{
  "model": "autoregressive pixel model",
  "dataset": "photos with spoken descriptions (Open Images, Localized Narratives)",
  "train_examples": 101725,
  "image_size": 20,
  "horizontal_flip": true,
  "levels_per_channel": 4,
  "vocab_size": 65,
  "arch": "transformer_decoder",
  "width": 128,
  "layers": 6,
  "norm": "rmsnorm",
  "norm_position": "post",
  "activation": "swiglu",
  "mlp_ratio": 2,
  "head_dim": 64,
  "fused_qkv": false,
  "bias": "all",
  "qk_norm": true,
  "parallel_block": false,
  "dropout": 0.1,
  "inner_norm": false,
  "positions": "sincos",
  "tie_embeddings": false,
  "init": "torch_default",
  "residual_init": "none",
  "optimizer": "soap",
  "beta2": 0.95,
  "lr": 0.0023,
  "beta1": 0.95,
  "shampoo_beta": 0.95,
  "eps": 1e-08,
  "precondition_frequency": 10,
  "max_precond_dim": 1536,
  "one_sided": false,
  "adamw_lr_other_params": 0.0012,
  "grad_clip": 0.5,
  "steps": 9300,
  "batch_size": 256,
  "epochs": 23.4,
  "lr_schedule": "step",
  "warmup_steps": 180,
  "weight_decay": 0.5,
  "adamw_weight_decay_other_params": 0.05
}
Rows from block 2, named by matrix and row number. Rows with one number belong to one neuron. Each number is 500 + 50 x the weight over the matrix's rms, rounded and kept within 0 to 999. All counts start at 0. Numbers have three digits each.
# gate: MLP gate (model.blocks.2.mlp.gate.weight, 256x128), inputs 0-42
# fc1: MLP up (model.blocks.2.mlp.fc1.weight, 256x128), inputs 0-42
# fc2: MLP down (model.blocks.2.mlp.fc2.weight, 128x256, transposed), outputs 0-42
gate.23:469515509405465502502523465455551440493521434434521525477488508456516448496454506514523515453550461560517490476581435512458548533
fc1.23:520463511576528473339526471457536504463536532501504573547549435499467417509525463571501470488491494486509491567408471491506521515
fc2.23:458430452389540482538488539513445533443455516499490537507569404593512521501483523503535390531582447461552521531530450439542514508
gate.24:526479676438565545523452534486453445497461457463435499681492452593522501503464493506512507517486546484488575429447540488477490494
fc1.24:488551519556528463540633531542485500494448435465526489588535422541574460564448462495541535459486482510434563415503491500489480484
fc2.24:504491497451434525510452470516569564565439545498527517576496535482506526511512509488481438532545429539523522545504539471540526488
gate.25:526518494516408447421448471534497505515462476535480535474492451490510471566543424576539530589520442414473522589488531465504537504
fc1.25:390492494481550530517512471526450482494511560445542475474558394472494547468441519456509412499524482605474443482453440546581487478
fc2.25:504491537497482545486515518440466543483469443471503533548451544529506384521414490548452475577473550540511448466512567445461597571
gate.26:539564512472403518543395516519647514557518554417510556498657377619485439488509436569503516522513481497524502582488533514494531533
fc1.26:477590480405500499412388494562579398313508584571450438557471483508538485521514484458512487469513601504436490490482503561446583507
fc2.26:530481472488431573497489530530658497543501523518454408530574481575541566590491432632443432533448555476444586511417477500432479492
gate.27:536455542534463516534516552522436543506522459445460531451513560488487505562436596508501480527505488483446431489502495515445506464
fc1.27:540584493440541594568435499434446478427492503520567492534458523491526522477561500409492516515473544491446500574503457527497502545
fc2.27:522429550507501460536541484428483424487499470437479527487527518533449518482433492500512503467529406576590494532566542476440450472
gate.29:456482565372554571461495530457419516516589463486502521520470574513572480532544480559485482506521519568516438521486512501482545505
fc1.29:502343589432371394542419504500531431504443534487577392500461469537547492500431544514512453478453505441543556461485480503467530421
fc2.29:441559469510511503482537505481533524535467533473441565550475555580414518487457539406529458480511468591459479548524497533581426536
gate.30:445504523457516515435485530534431555473530564562554516531419493594532488517488515524493599562496589486491522539503561475534516452
fc1.30:492476422517609464399499517501490442462573468470466439486475516430489536420500491497575548488538476544552458551409503469400508538
fc2.30:582555530515556506458415482516463477552476409463483498525474507438558461530519441565464559548438578472478547532599505532508408515
gate.31:506430595501513520423572557468555494497479485534444522504495502455488515586510567474466476563465480530427488415509524564495555495
fc1.31:532500494576542401503512475489531439626413524355553521455507568478471460589502437493518552462495543424534576486492516485533523568
fc2.31:581555436582513585524411463576466514444497538441587483438517511498622487440437597466522604638576549536509428519463464477496461582
gate.32:477542466465511428503547487519519517562496458580494480443487536516597505466571504532470598417441491465527551441496514432515429549
fc1.32:525484599509483556617447505497409525436550532433569511492501470499452480485559413516492487487485589608425522528522457509492521528
fc2.32:531534480533474483412511476580469459620458516461606489560451579484371442485434510446521579535605526474502421485509613434498529520
gate.33:530441505545485428496502501444456472505523468521510460527443544441435519503548477557519533506448459452526564623463498448479495517
fc1.33:428495574389582533455509485540630509547490503513467503501492477568501479519418435464477487496522556553484562473488463621485466465
fc2.33:492493427537487492496524493490471485549466515535500450536446527432492514511466552456475450577441497453508445448504592536354502524
gate.34:537396436487543496504567552515570431493511537503531545523510482525569442514477465524456530428533466519464505541475448469485488452
fc1.34:509444545548515514471575506483506454499451511470456492454505486435520518491440508504543623470535486465512515537516479479520449392
fc2.34:558498524508450560383491501527407570459559559539493492613512566500492609445512443560497468522476497408619476445523368457492487464
gate.35:473439555482397507630504493440571499438512513425426617521547509464462443513518491563495508525505427563505486482438541476505588503
fc1.35:515463546536521506514540510549534438453556463611607524477525520524526435537434548498561466539479484514489528519529407454472428547
fc2.35:445386518509503530435598559508427583470436451424473481562484502417481515571459627424501459522419497543471495419550499557538449455
gate.36:625416550458384536500488516563495489433509502426425426483373424570528406476627467519486538514515569541455462511511495511516475504
fc1.36:471443500395427532527589511458531500472537455463500441450470438496547512495466477512540481421496497437469496472478477608467431476
fc2.36:585470601393369545556481526588514420542440506452570483463477456517536420454549443639573482442466549467410531538500622578568576354
gate.37:473436514511443596527479542556459425572489377539547439545502483483584536531550545530439525492502477448481481419530459492501456570
fc1.37:461456486496470517504533495436516390499455513406415579451469530547517446492503425542471472450485472539514532583377577472430521491
fc2.37:522539589518641509465507472582518557469569539509610410466499428548507529541566544415552461613536554559513455536494537521609549556
gate.38:486519436652485351658585505597457391341586365364466520637638467552571584390519434538543581456555641517442508485475521490530501366
fc1.38:479503368517499535615613502592455371444551545425472576523561426606542418508526356574531548513478708520502496393428524465426450431
fc2.38:386540375544573427449469486485454566393469574572508626474487486461554485583518442577516564434528448607508455450553551420421500483
gate.39:438456403450546506521495494417549579494443416496618441474462530506518518552520524522468459451516452523489550527525407533525532452
fc1.39:581531504546557511522496539518456525486534495587551455474559487513492463499557518508562474499576518462514508506562484506545521511
fc2.39:541478523500505577548486476565495493570560443436408477538497513503414495494503383517424577505479497493477446480459476473507496531
gate.40:395525370483571670456548515466425533554522508494578516493445501484553455566483576462477537537435503608556523491531539502451420360
fc1.40:487542548478520638521596507381482534450538523371487561555377523559514376553559497499450523493463460576606508439450535413475436414
fc2.40:509459506507568426462446504572444565584477429532544504529489479505548550543491504503568487467487571508455453549529582455461497542
gate.41:494518565508578444378420492472545555432465467521595631555608420531531538521542417502574493527459566495502499453499495599474537573
fc1.41:461531454402577432470504482600512502464622544542535514509501488578545399543430521491591539472470460381525495508497573488449462544
fc2.41:434517559421540491470392510498548597384517413463450617496562563457508484581563581536547484461484544550571586463486531510539524539
gate.42:409518506543411540468547530536474463527468448548537508531493467519473526526477453530546456510504511591515465487468484548512527489
fc1.42:503449473389586360557490517508534480558437494511447507515434425487586519467529561539582446514494503574545397509494501509472541439
fc2.42:547511470546441534493560456474495478481502502457538460533622528497452442494489455494473501500503469449511566471498521478498486560
gate.43:457504536529534483498587476451433592458361405591548604472466481444548530521511525496576501469502569548533429425556514534473464540
fc1.43:514566560504453427431628494402540588541479452537581508546497499454419474542481437513482554544509567555469416488589531508564448502
fc2.43:453482492477482519504579545523431507530447440492518476502419466489528518447474530537462518416488561501425518455465444413456497466
gate.44:491518469526455464498567509512589465511505503509550471558395496513483558469479542472462471515541557521571514533517491464421496504
fc1.44:548565496462558544517629471519586495419416584492456491554489498561454512528513504549408516489569540483518528495528445429536434559
fc2.44:480393487482477532490361474498576471550567448496494522453600464498588423502458536445534502464453460443476557519431500509430476476
gate.45:508523617501486546567440493526535524446480493493491540451525541470410501480489473460549513486435444511434476476563464517419473572
fc1.45:518475568510491534523502504524666418436479465542475513520511557441442496481501507431496517523530440556480535444539468519414507462
fc2.45:528453487448520462472501514509497521530546540483563459557452490546479498447536484481548470515528480485487486553497487433566574499
gate.46:514490509539486476488513487500450600418576549464519501464566524538488473462529514498478489457487477517534441600507448538424424488
fc1.46:533545517475496550531544513493525479487401554559483509557479534476614534561472495519460502548428468548530592468518503517533565456
fc2.46:476480434515480519507495509461526454517512449505446556502555429507508499418417497524558467474537616508484531530496509551510467512
gate.47:601541396517572514509480496472376541462622425463494526395488525506480494512442549529514566491469453557449540489512465516479469524
fc1.47:547553500457482433518430521568516564466559525479481406458525543525479415438497492522558479523451468545525397478500448498506505499
fc2.47:509419512502552579600505502582513517529505452532529453504462464432551503485517479519429497482604508431576506522482492531487558473
gate.48:450503570595516449503488512464578623538480483569479506517527582482548504488541472480465531505404505475504466627560519427546597531
fc1.48:588493433446527529527528449564474491509450467548508457530538410559462494459511571495559509446602432490464532448446429525520479530
fc2.48:377589579555555420521547484537478530487518472399531525496486439490483456534475494542478460443498525513503470451479537511517461572
gate.49:455507513389493561532583536604613534511560428529585484470443517623433500504482494468535388518468516544486524437498453583562542483
fc1.49:478463480419457463520503485436392436539538479634509378470432510468509418607521515456515497538465409422489530531434545475477545540
fc2.49:475418470496538481437447517520509488552445515521595551498486447441396536466435556513553468534530580496514475487437528390556542534
gate.50:538544378438474447515479556481489425540513617470479412512407476536521468442461489489502533500495552437544533472526492482448541516
fc1.50:451455524528577471547477380459462494497538494502473466491505436543461520430560466474600505512538601441520558517500555523496545544
fc2.50:609552546576553484437499440498481502411476620515495393456452548547560453513493498465464462485477411511463374497575486481500527483
gate.52:537449445510540473497608481542489564563482445526507521461487440424433539465471518522469535456486553598476482474479462559570506472
fc1.52:488589648451488463418481531489521429450508531626538505477472446528539429493511436504565450501461493488502453566530576459486464561
fc2.52:423518506492525500495610513453365507572474559432511434485463544511446531442441501494453529501473499521459407524471506453582432515
gate.53:464432482517490514447569471518464506541424510460506464479546434497474481480536510607521565432438545497463499551526442549520491475
fc1.53:469348520524558461464559501557517510435502571626498506548533416546467538469463453522501588483546473498543464489507427516512448463
fc2.53:494465438510444549458451504493509473539535498601481616479448553553424544542561538443506543558461458419567450464475522421524560455
gate.54:607506520505447423549613495534445464441522545505477376527400524531575427488495430510532489577436485453509559581477486457409493541
fc1.54:470493540633423512517569500372463503468504533558501544531606545433528595449548626492489476485405493415520544473504402526543472509
fc2.54:388588534494499508438410496499552486478446517552410637497493426421479533446524516526489480523538519573397547613412471508535454584
gate.55:533473507427504549394525510495476510453500475534581530542460438460489572453461480532502505455489438514519542516423509545517489456
fc1.55:510490492583500549469462464455463555589496500537598428576516528427470519466566551494564516537488510479518538469425535474445494543
fc2.55:422509412585597494550524513428547502566500502483589425492461583564411579532527524539487476560515502524532556517471574466523423529
gate.56:528438483502459501406567480530507514450516501465551507408418499477459415485498597578472411471452565474554492488488502494511498542
fc1.56:503443477522582506443515542544452469488501458434589490499568557486491459431477427523498473567526495494474553475448562470515448435
fc2.56:485565455530471525521523484504549460562537507441470522619426563534505475519443451411437551493386580594391481483502473486499515474
gate.57:527480496508578519616471515509588534441432497463578484388496528525532498539463467565571509506434457533560444500489422529486533505
fc1.57:570461485501642573450501509536515489426357540424496524424401595446454496434484446531637574443545445468553542434537441495459550568
fc2.57:522447490541426439480460483537487439499551532433546458528505521468389486576475518496481511522560541445452497501535479542556473484
gate.58:481535430430540480479478484540573395547581611489514573603509462477557485498548589479509531511591509547512513487529487483572527445
fc1.58:484514553530483547437532506524436641422441430472538553444511529560475495486565441549458488449422469480489505509525504496432434530
fc2.58:564459459415458567480463550503602421588514548466493510510427487528421450419432527573512490565546491515557457549513518458542423505
gate.59:479548584510454500454543521474630448503417438556473501434480522502489505536484578489442475460529505593437559488546536533477453492
fc1.59:518484487541526462557410518481578482483467530552539548467421508578471496514475468467524484505538535491595486414578526515496498535
fc2.59:457445441467571511497549526480482554526505518537495517519491541533496534466522465624429526528439502498549493420407445439567512450
gate.60:490476498428556594493449457490529545484522460469574563476511491596521491448484440513401509450533528583513448538471559503523514552
fc1.60:515448448516476554488606502485530474522506512518449516606577515506535471489529510509577491558506437521537595458494460498452487499
fc2.60:621597462534455502496451526458471449503570502489539434487491434456550515502524516517464442554522498492464515490502526506489547526
gate.61:453501483572545524472568482561500537469484469502517563520498483468566478503522482509523606538459480529565466461599469460489433543
fc1.61:478473421485523515515547542465543450465511512550585523518605538524487418474595524510459453496431492543481520509465495424487518481
fc2.61:550517477504591470481499489489555521570494408403495518491450522451514483441415513528532557534515591565539524544511558582491471513
gate.62:512430448479432429487560497437513490495552553543442512463517479498439522441511526508555466540538443451547476434507513525520529507
fc1.62:458633503416531473572465489509524463501538511497533406511467496506588471515538496507558519450534532534480442541576500559507477520
fc2.62:529465488473468467473550505472454464493534476503529557492465494472502541479501469556556431480444483541451555549472510464464495422
gate.63:521495540533515526452537501523488491544453495514437499505553502422482489476520505429504523506452467518529456480551533506575557511
fc1.63:514531484468483458521479495504475573545498480432564537512414517494481530565574544497474447530481524479520552533528554519520502443
fc2.63:529495578473459487411527627515487475515426424507557457510503497488518484429529456464460543452520434436479459498494501513479424467
gate.64:493535677476560487505487521457509466591526529498377622559467490509578590535434413446488448518516498521488455501482573550522479438
fc1.64:550603353484520561465420502417480577554537481551447509411518498495473553484459491503524524579492563496507483434471546459450561528
fc2.64:363520532520446429500550439515534500506468512525507560466488482491423501501529591407546476453601464571542562492537472481496412510
gate.65:550546451511565572652416514430494534510520552494512559469594463461508399517506547483494501530531513500517441518558534472596476511
fc1.65:526522477525525499587590501532508585561379420503504484549534480487525573511514460447511537516504510488471496467539501558588554488
fc2.65:518506404593486499466483462467478533472479541464422491460460490409488529444473564400554485506515535466508516562540487528490547544
gate.66:524431590441481521458446554475523562518472490455466475540508510464552484462454444544438546523443451542463464498518530504459491527
fc1.66:490535471438548429560519483546392533450516527519421527488472462427478547398491525514451473495504482465583572473425493476522518482
fc2.66:424419434474469611414504508503495579552525512527580482478474494541517541521480507455559529500511532445479518629481509408461425566
gate.68:488527485528476469568442494534455441466647507452597560555564495573497549586470557496480427498503523484532509508604501493562461550
fc1.68:462579480506544516492662501511502564442532558468508474502464466491579537502476334546538485508499612534455510419462573565459534494
fc2.68:472505406401534435520415501435455525393505421491529459529460504475424441569561547525568459467539503391468553497510566510495547577
gate.69:481577382594398439521523522565545600544470495521551484448429528543466576498424500480536479490495519543485492584557469436554471429
fc1.69:483538552407592564508442491495546466504532447595418523550513472508526609446449490562470489531466534467528504504465516536524476492
fc2.69:468441473475386358568502476410518512487445536426461557544514502501485460425527549406522487539505437508522521487485448516422496495
gate.70:449511547485442487527487492500545557451424472532530488467519479539567527558462480426503490509478474534481459497507551468513489421
fc1.70:474474485507513568413557516503513523474530573530524500444611496515457548544461501557521453441462543515517421533431453538529545446
fc2.70:547513539572477549515527538434514468511492607478541496498495408544460585398497520504471424507549476531478504543402494517530507440
gate.71:476484527413541506400503499441549415380481571529458615509457410478481470458497418615441556534469547477475506536505441396556475498
fc1.71:583548485495605359423465453465485545475483368345568434380424672415586460492495518485411486467530453558484479520564568590558491498
fc2.71:430404556479484535358397493512507518482610526528456579570531377444457443517442519532507528491470608553490521490467535418471447576
gate.72:488456438501576536528516497448405424481511565482511476571640502535530428525495512486470539494525488522519543483528438479499520484
fc1.72:476389440539416402476475491467418390537520590588517456460560440451479409603473414423506516506476542544481567587487490475519487477
fc2.72:523583571503636454457493522488527550502439430470330478478518530471537498489492508591574515495472457435508576515522495530511508569
gate.73:611503478472514528483480500482528516485573462530516482515557499434524483562511355408493475451515531563525495506566474533495498476
fc1.73:501504451484475515508545541480434511431545363580603536535573493427451523546559521464428488496492532554563539553518496541475482474
fc2.73:470448461466479487502582435520495523488475486463628536539483465528496468463551516440420439562502527471481597560500525507516529468
gate.74:473512620500593436478430489571514583578434281524609389481422463451515547525460480517507500486487522569480499420545546551521496530
fc1.74:528502500449418591513495526452447479505590635447380619547509558598406479536560485529497480530512426505572490507512544539499501490
fc2.74:324523602517674449465555464456439561468539552460442660459461578472392504522485521408592580511562529545473451521416590553626485462
gate.75:542550487470538521535488467569422375625439494491527387512621427525465471538490520490491510502475599467530487483569393548552489470
fc1.75:507381377390475458570547507537507535378551539665478569531506493501519490529457470533474504543485456478392477663509447423481504451
fc2.75:423541467560528523356478431463496573476551553370450542517437551510342621503525436529509516416585499591471516537457512563538545435
gate.76:481442524441533593549507507555485520458468681555439468432599497493477627580437423500474545472396607558637505559575472523481582495
fc1.76:478569449534487517539593501552428441489516634561625513388504557482534618476460454539483387529477557472533439534567493564519464430
fc2.76:408458541497520525511481472556452442478459524439431505563503522471491436621555513468565569478498489532474563518455511440495482515
gate.77:490507495576536425551438499510416455543534514590454550391573506488525513467516541478506527452481545480505540483530493533440507510
fc1.77:542544503562482504516412502525482492582603561504457563530502490571454502417516534463602456473490542526419520553483488456444483506
fc2.77:410525520525481466484521477448560478447501454488565440475504543459461395570449489521474516546551478522489517455533491520512469549
gate.79:451516505383340559478557514440552445383512471450485553650458513514474543462566437559507532450571539418485455577555361493543548468
fc1.79:565567522565511500487486477494454516579321571458402466435543542555551527522502537430580509414532511505580582408517541535495510480
fc2.79:384508553559656423497435463537474521476606440544510516461431483418440582629409464536463542489545473556489512428421632539456555397
gate.80:530478533503479542463416507460510579546552491441523541528501547482439520509495493501506424549477523590433471544495480566473573470
fc1.80:493554460511464438640611481541543588497478448515501447487433448512538460484489486436543451580473504447524493474504548502515504503
fc2.80:414431461540491592459438527444470490510518548513497580584492534462426496431497548525532480557501540492517519530465380427517519566
gate.82:489449411324460489448487541446350498581566505432545551532346463565593494498516568557473453470469574586541349586361533512517442399
fc1.82:519584324461440523513434486413431589533509529384488490482454436515541484530498503489439512455532620474514461531414446483549433434
fc2.82:506467549435496514479469499561479521538558447564543535543493479517533592562498517502531498451442524464469447545468539439507579532
gate.83:507513502530539476471500373530541460484470514420518482455455443567588500528511427484496528522454539505507535415441484513437490465
fc1.83:535492530462580577431566509554569631466498447420457449461484510533575507484469451536452498434451530467549520509489461519447459459
fc2.83:582513396456597477602464629534423512514435510555477500420548518439491510490532482473422496627403503462544476474528479516491525531
gate.84:499503514452513531412582510468521470459500553581490474456493521488460531439487415452522487517508496438534590573425554478482527568
fc1.84:477445427513428510442500466457422544563636596500521546552467434437427419472446479434495474430577429511533516483511416439424461580
fc2.84:527505598520520517581523522494528518516433447531546454436529473511612523571527544512479432555438503524415527511555509582463494439
gate.85:470494533596443556583555505503600499513566495412467560494588519547521562463557568523492491486460483426509558516451464515534389547
fc1.85:491504449652509486494552515426483421356573476538421530492489513538577618473580424462503431470511480474515549480458512541472437567
fc2.85:516481494526462515502539524534406455560481488477477512466442546597492533518484497461574510493540570547453469498500484444529531482
gate.86:555355547621460623365477494453513488467406478431516533538509601513485493484479500556437528517528450492582456456493449475481547509
fc1.86:525357592562404547441604481490515436443336485442468390477541500481444444426589527653489540537530453500527489464472491467458529459
fc2.86:640411507530427497502420482498561515510378445452411433524528477417473431533517512487452478568515565496533397511522477429502503575
gate.87:471509555618445507629578533475556502451438536431523466516459513463488480569470595492446499600492528456514506600483561548549480484
fc1.87:475547472514356445556491490462456570550490548461488514487616601623515524551543528525551543500493603661439435463494420471347481520
fc2.87:570541521381602545484500492426387477449437465609455531439571518477584444466497480458508494509469394536544463529504502511503442485
gate.88:416517472490428562541490491531409463518531619500494410480518470527477480485571540470531505428457451482557550571537557540475489496
fc1.88:452496514479506466449526504500414522529554554513505527412523469477393501437454478595434507472481484548492514471463521507463442427
fc2.88:469505567512573515504511500508419538475606472575463541516523544630530509588604608468507471568453470512494552532494516452575592539
gate.89:429609516461531500540462516458550565609444558500449519568437523503514534532454536402474442528525489596463508530522628514543439450
fc1.89:483581432572442482572419524515592512542437440482527463443439483549460592511475520433578453490504526565433496561512500445556417437
fc2.89:575451448456452438491496480486492580511521555493540480556571481513542446481471509455510474479515578447525516525479470470467517512
gate.90:439344528369534520405498502480592453541500463668448535489648534549519480497416531429446488526500510454431497548533540525516488457
fc1.90:557635492478466552581434472502367499468535574487536484584363412489522564503494537505520506515564436492521457462581583501491473510
fc2.90:460586530559478517570624561561611492591534475489455466472532516461557501519527487535530539488427524598472488428481535468530554520
gate.91:477543339497471459636467509437400517491507434526561501503506535596520532435520388546524520499501589502421483559449559505416477593
fc1.91:549462492579551478519413511543451411525640443453544524542510502486506507455488504472484444557500473466523469536550549492489516468
fc2.91:470491549504512571562466434497510572474395533516501595429579446529453454452451496495524499553565444604487488490465558551468461492
gate.92:508605523510443390481485458446461518523420453584391504526510544518520489544458525449540610458487558577495550466485513539515444527
fc1.92:495454542470475537477574501499556546421500419535516503459504497461592418495476539469574520465504471516486577536478453511467529502
fc2.92:404531551499564486516497506507531519464536469514584541565501528521375539448448409500444458525554574524489441463447574539573481475
gate.93:531322408952396427462272471591545600433598594445707488524412484532471424554449521573466486544504550520528555450502444508452434549
fc1.93:460587427538486333497522520380511583523422527547508574455496602465428533500551571372584375462493505577509479484528582511571476471
fc2.93:554418559531557607443482511564488430429672415481529437534545459441579441533464463635466580558482507403527476530449495499452573586
gate.94:509494509406411509569396473511486419431406554468545547580514455463436518463457581441486483558542488476416525551481434485490411526
fc1.94:582469569472482536493419480417426456450482552480468514451530519534544462403483567482470498527523576423559532594451400447500581544
fc2.94:557504547515408554400580489495514458567582505548408506515519483610584506461476430456485572431536480504554526534486528447487522461
gate.95:504428574452510394534577511551495474528538547583459434555541359471523568616423445514528520439390499559514524433567395476658465508
fc1.95:438572394496492497481431519449545508514535440460562575448357604555514330495475484414474469580517489417445623539444610633417481477
fc2.95:591469510529458563455504476548519579503446501528521442427617485566583539558529475503480448562498513522551428500527474463518504505
gate.96:479513461449506487501571514505538514464563539534454491518460515477524549484507492506534494512538510534476449514525511452517520554
fc1.96:441484526492456480521520483506504525451518468584545567622472515470449482579542453517513496472515495467452553447574470537516579507
fc2.96:536516503445485566482455429511455567517510485537492421451565527525570556426548591448494542538442520391505507536495557410548556470
gate.97:477545512535468528477560452489508403515433488515442488491594553479538458584510403539522547523528542430505529508556448528470511563
fc1.97:458482456514528568571522467456467449530475548551407455429504553520489397496465460540527545417551484411537545504549501493378511548
fc2.97:469476538423585508494480455444550569517523565538465530361474464534455564449494490505494453603448515452488458483511526379454510443
gate.98:508508560578484504543517534521480469457504547494538467421565527589502462538482568520501456474459429594576442491534506495518490543
fc1.98:480413444468506519518584493438516508465501477479487574520439521507521582493450522550473487470491469422535500498488494609555514419
fc2.98:519559449476550508502503467573506491531552537482500438456479507494441435525548359443508536530494522395496616532467505475478555584
gate.99:534483661467473498519469500539498621584610549470531478459550601428497395685448530570527467446465426498404575461469518428469337473
fc1.99:488459645531459505418425497394465512548497609416481448383507531420472389575501482566405521517461509524485569580541597434527426484
fc2.99:411471540488452489533502521498542501515573517422439563568520414564548548504477631527516506490533468403477544432515410438517495562
gate.100:476456507558521517491543446510515483545495480407510545460539527523497537510448474518475467483515462556539557520429537497539472506
fc1.100:482465522520535494458506546523525514560489464369481512477486537450551538556476509517486463445477488567530526466452530511536506497
fc2.100:597611510575506467558520503534429511451569491492445481505510553588467432462473465459420494463503425536429543489533448458483541469
gate.102:520478436448408541600541513507648562594594482503489616588542499535322432482541319579449416604516479412549516539491475567625518595
fc1.102:568423503570516477487494469627563518518449413600640420381546383427607510538505510504490541502489455492525511492543557503485471538
fc2.102:345587501607623397451531484430432577524560470371421609455496535463447482556447534457566518457493460543538509469449605529590405458
gate.103:509477556537557472445504505477547471504440420437500585569582486453510508507450553509535446450536524549437484496466431553550477510
fc1.103:561480505505444552543569474528533657488503556556487473464445535485470481482549530531504613506502536498581489554530587417454542546
fc2.103:488520545462492497505519476535578543445534456412536560598447460468466392539447472511488487452422519571536506453527568505460424517
gate.105:498490574608478514490520466463436441484512617507556519480554477497501488481558558484542438397513524510460454494512462505540471494
fc1.105:461393476534448520555458495453439517542400542555550560600596472429467493494431543472452488493531522473511445370547500541535464541
fc2.105:510458458492532538612529512496573557538597347491546430491477535505491462547477327491512505504476523512538516560437509460387545465
gate.106:451482522505530445533420464650481405461432495511527579499552510555463570434493483436455579488541478516529488545471488501415477500
fc1.106:520471445536337480285574492389543590515544491414474468537476398459520385652485398458604467581448500477527563560463550517547518547
fc2.106:548478499451495501601525498469443563476449481409476557535428546577515674364424459495469518520472479488439477552568541427414547397
gate.107:479410402509478443533487421503497530516462519538434534495559473464496591529476465537484482476479585446482521497502508489545521539
fc1.107:480461411515466439561472521522424441513459494457524471473513443502496528520530540515506439495519526457466530500547478535547566516
fc2.107:492528469584530593467521483345530552498556473497466472516463536501507516494437491596575479552509376602545460567493501498472525410
gate.108:542631646511557481318554515517496428709535399383527396504601505552420482432537511373606521563498445518479487510517501580604533456
fc1.108:446457480402390490513377517373488598334477580617401619492470505395624508563529486599541509472510452495470487521504538376445480583
fc2.108:541597492483581405430568485533498522441445511489499539461422540485472471441515345529542486454492519565434450548521545540539488346
gate.109:521513496402643340477537486436494466589522427583516563507476504604489574463532521457495445518555501494445484563408561557533542583
fc1.109:477458534597488624485463484493500554479495505556472583488478474479528449563454429477494520511484448529577518543621534496505467452
fc2.109:558599529506452534528554482566537449492510501479549434446486474469557559504474515509452490489496551456524505447442541582515488475
gate.110:454454514531500453413539511503493511510462412534462462494471572444513498526431518501519486474481537507547503538524520497460469474
fc1.110:526499461488500602583391535559546478483550527444486569481429497550533508513526394429512565543589543510444568511413502561532590493
fc2.110:494493535542468453468511490499524512554456415499509494484523570451537487480482576511432527484432418460562512486491461443455410499
gate.111:445526473610499373543423494480470523567474455543529504539543468530467465479519558462481551502461510447574437546440499504539482560
fc1.111:477500569509536435426436505485474543488517394558453681616472495519480384468527478412453472469537493522510456522366459442438399552
fc2.111:434458457529441463528576515497519488522560608502551410417568560518556535476422441521489606461474508486553496487530456526524498458
gate.112:503514445435463493514570465485416441502597490550496438511466498489455444515495479580501585495536472535563526523450455448475515547
fc1.112:504459531499474538510459505411598494524465518503484590519514453538575517535556516434473423545431584512464537510529574514566492448
fc2.112:465528515523607476561509529564570493552514570486453488570470469582524489481444510570489527433453556595506528496450512492439533452
gate.113:535489530527446395612538496479556608550505388538503567595587510538503512518550456523440503599444493403534548539446539563532457518
fc1.113:525528596439436482514465501399474532529588450577431526515402420537548484399547488477422482416533444442577451500426580492439508497
fc2.113:449464454531510436431462495529579528488572627425461500489538574465519583466479468630505578462528438436594527532455490443526441546
gate.114:478658460347436513432379511511510469460410563476465460491493414491553508426513409537468514466563563536467532570530502538585601506
fc1.114:594545467482549532440576489460454594421417510437432413504522550427523509436565350534496482422528523531518495516480529484560502513
fc2.114:381384525466384504442510515507414414469483512499536536518484494507479571458453545464502535536475509431512535520533455480445547570
gate.115:491443534484471566492579502509474413540485456512472437491561531555507434444545446460515538531448431591543501505560454472433570486
fc1.115:515511395524477408502369473567356564541559583382571495489425479469450472524557539544493460487506563420504459617442404450527473522
fc2.115:462574587453465509529562498471488463446436495522548404466494500534515467520566481493427571528523446488521520442561533507426511504
gate.116:475507509556390622493430527543523520435549591394534464519410550591542528448506558568479504456557506488531490463578510502513544481
fc1.116:515462589540483514495468541464468541493503488483495517549531541475525518508534510535544406500518545508438524460497593489481538531
fc2.116:573488501516564458438486462473509535527493436424400425537557570424495509488482503539476462594447504531492421468400526502547452528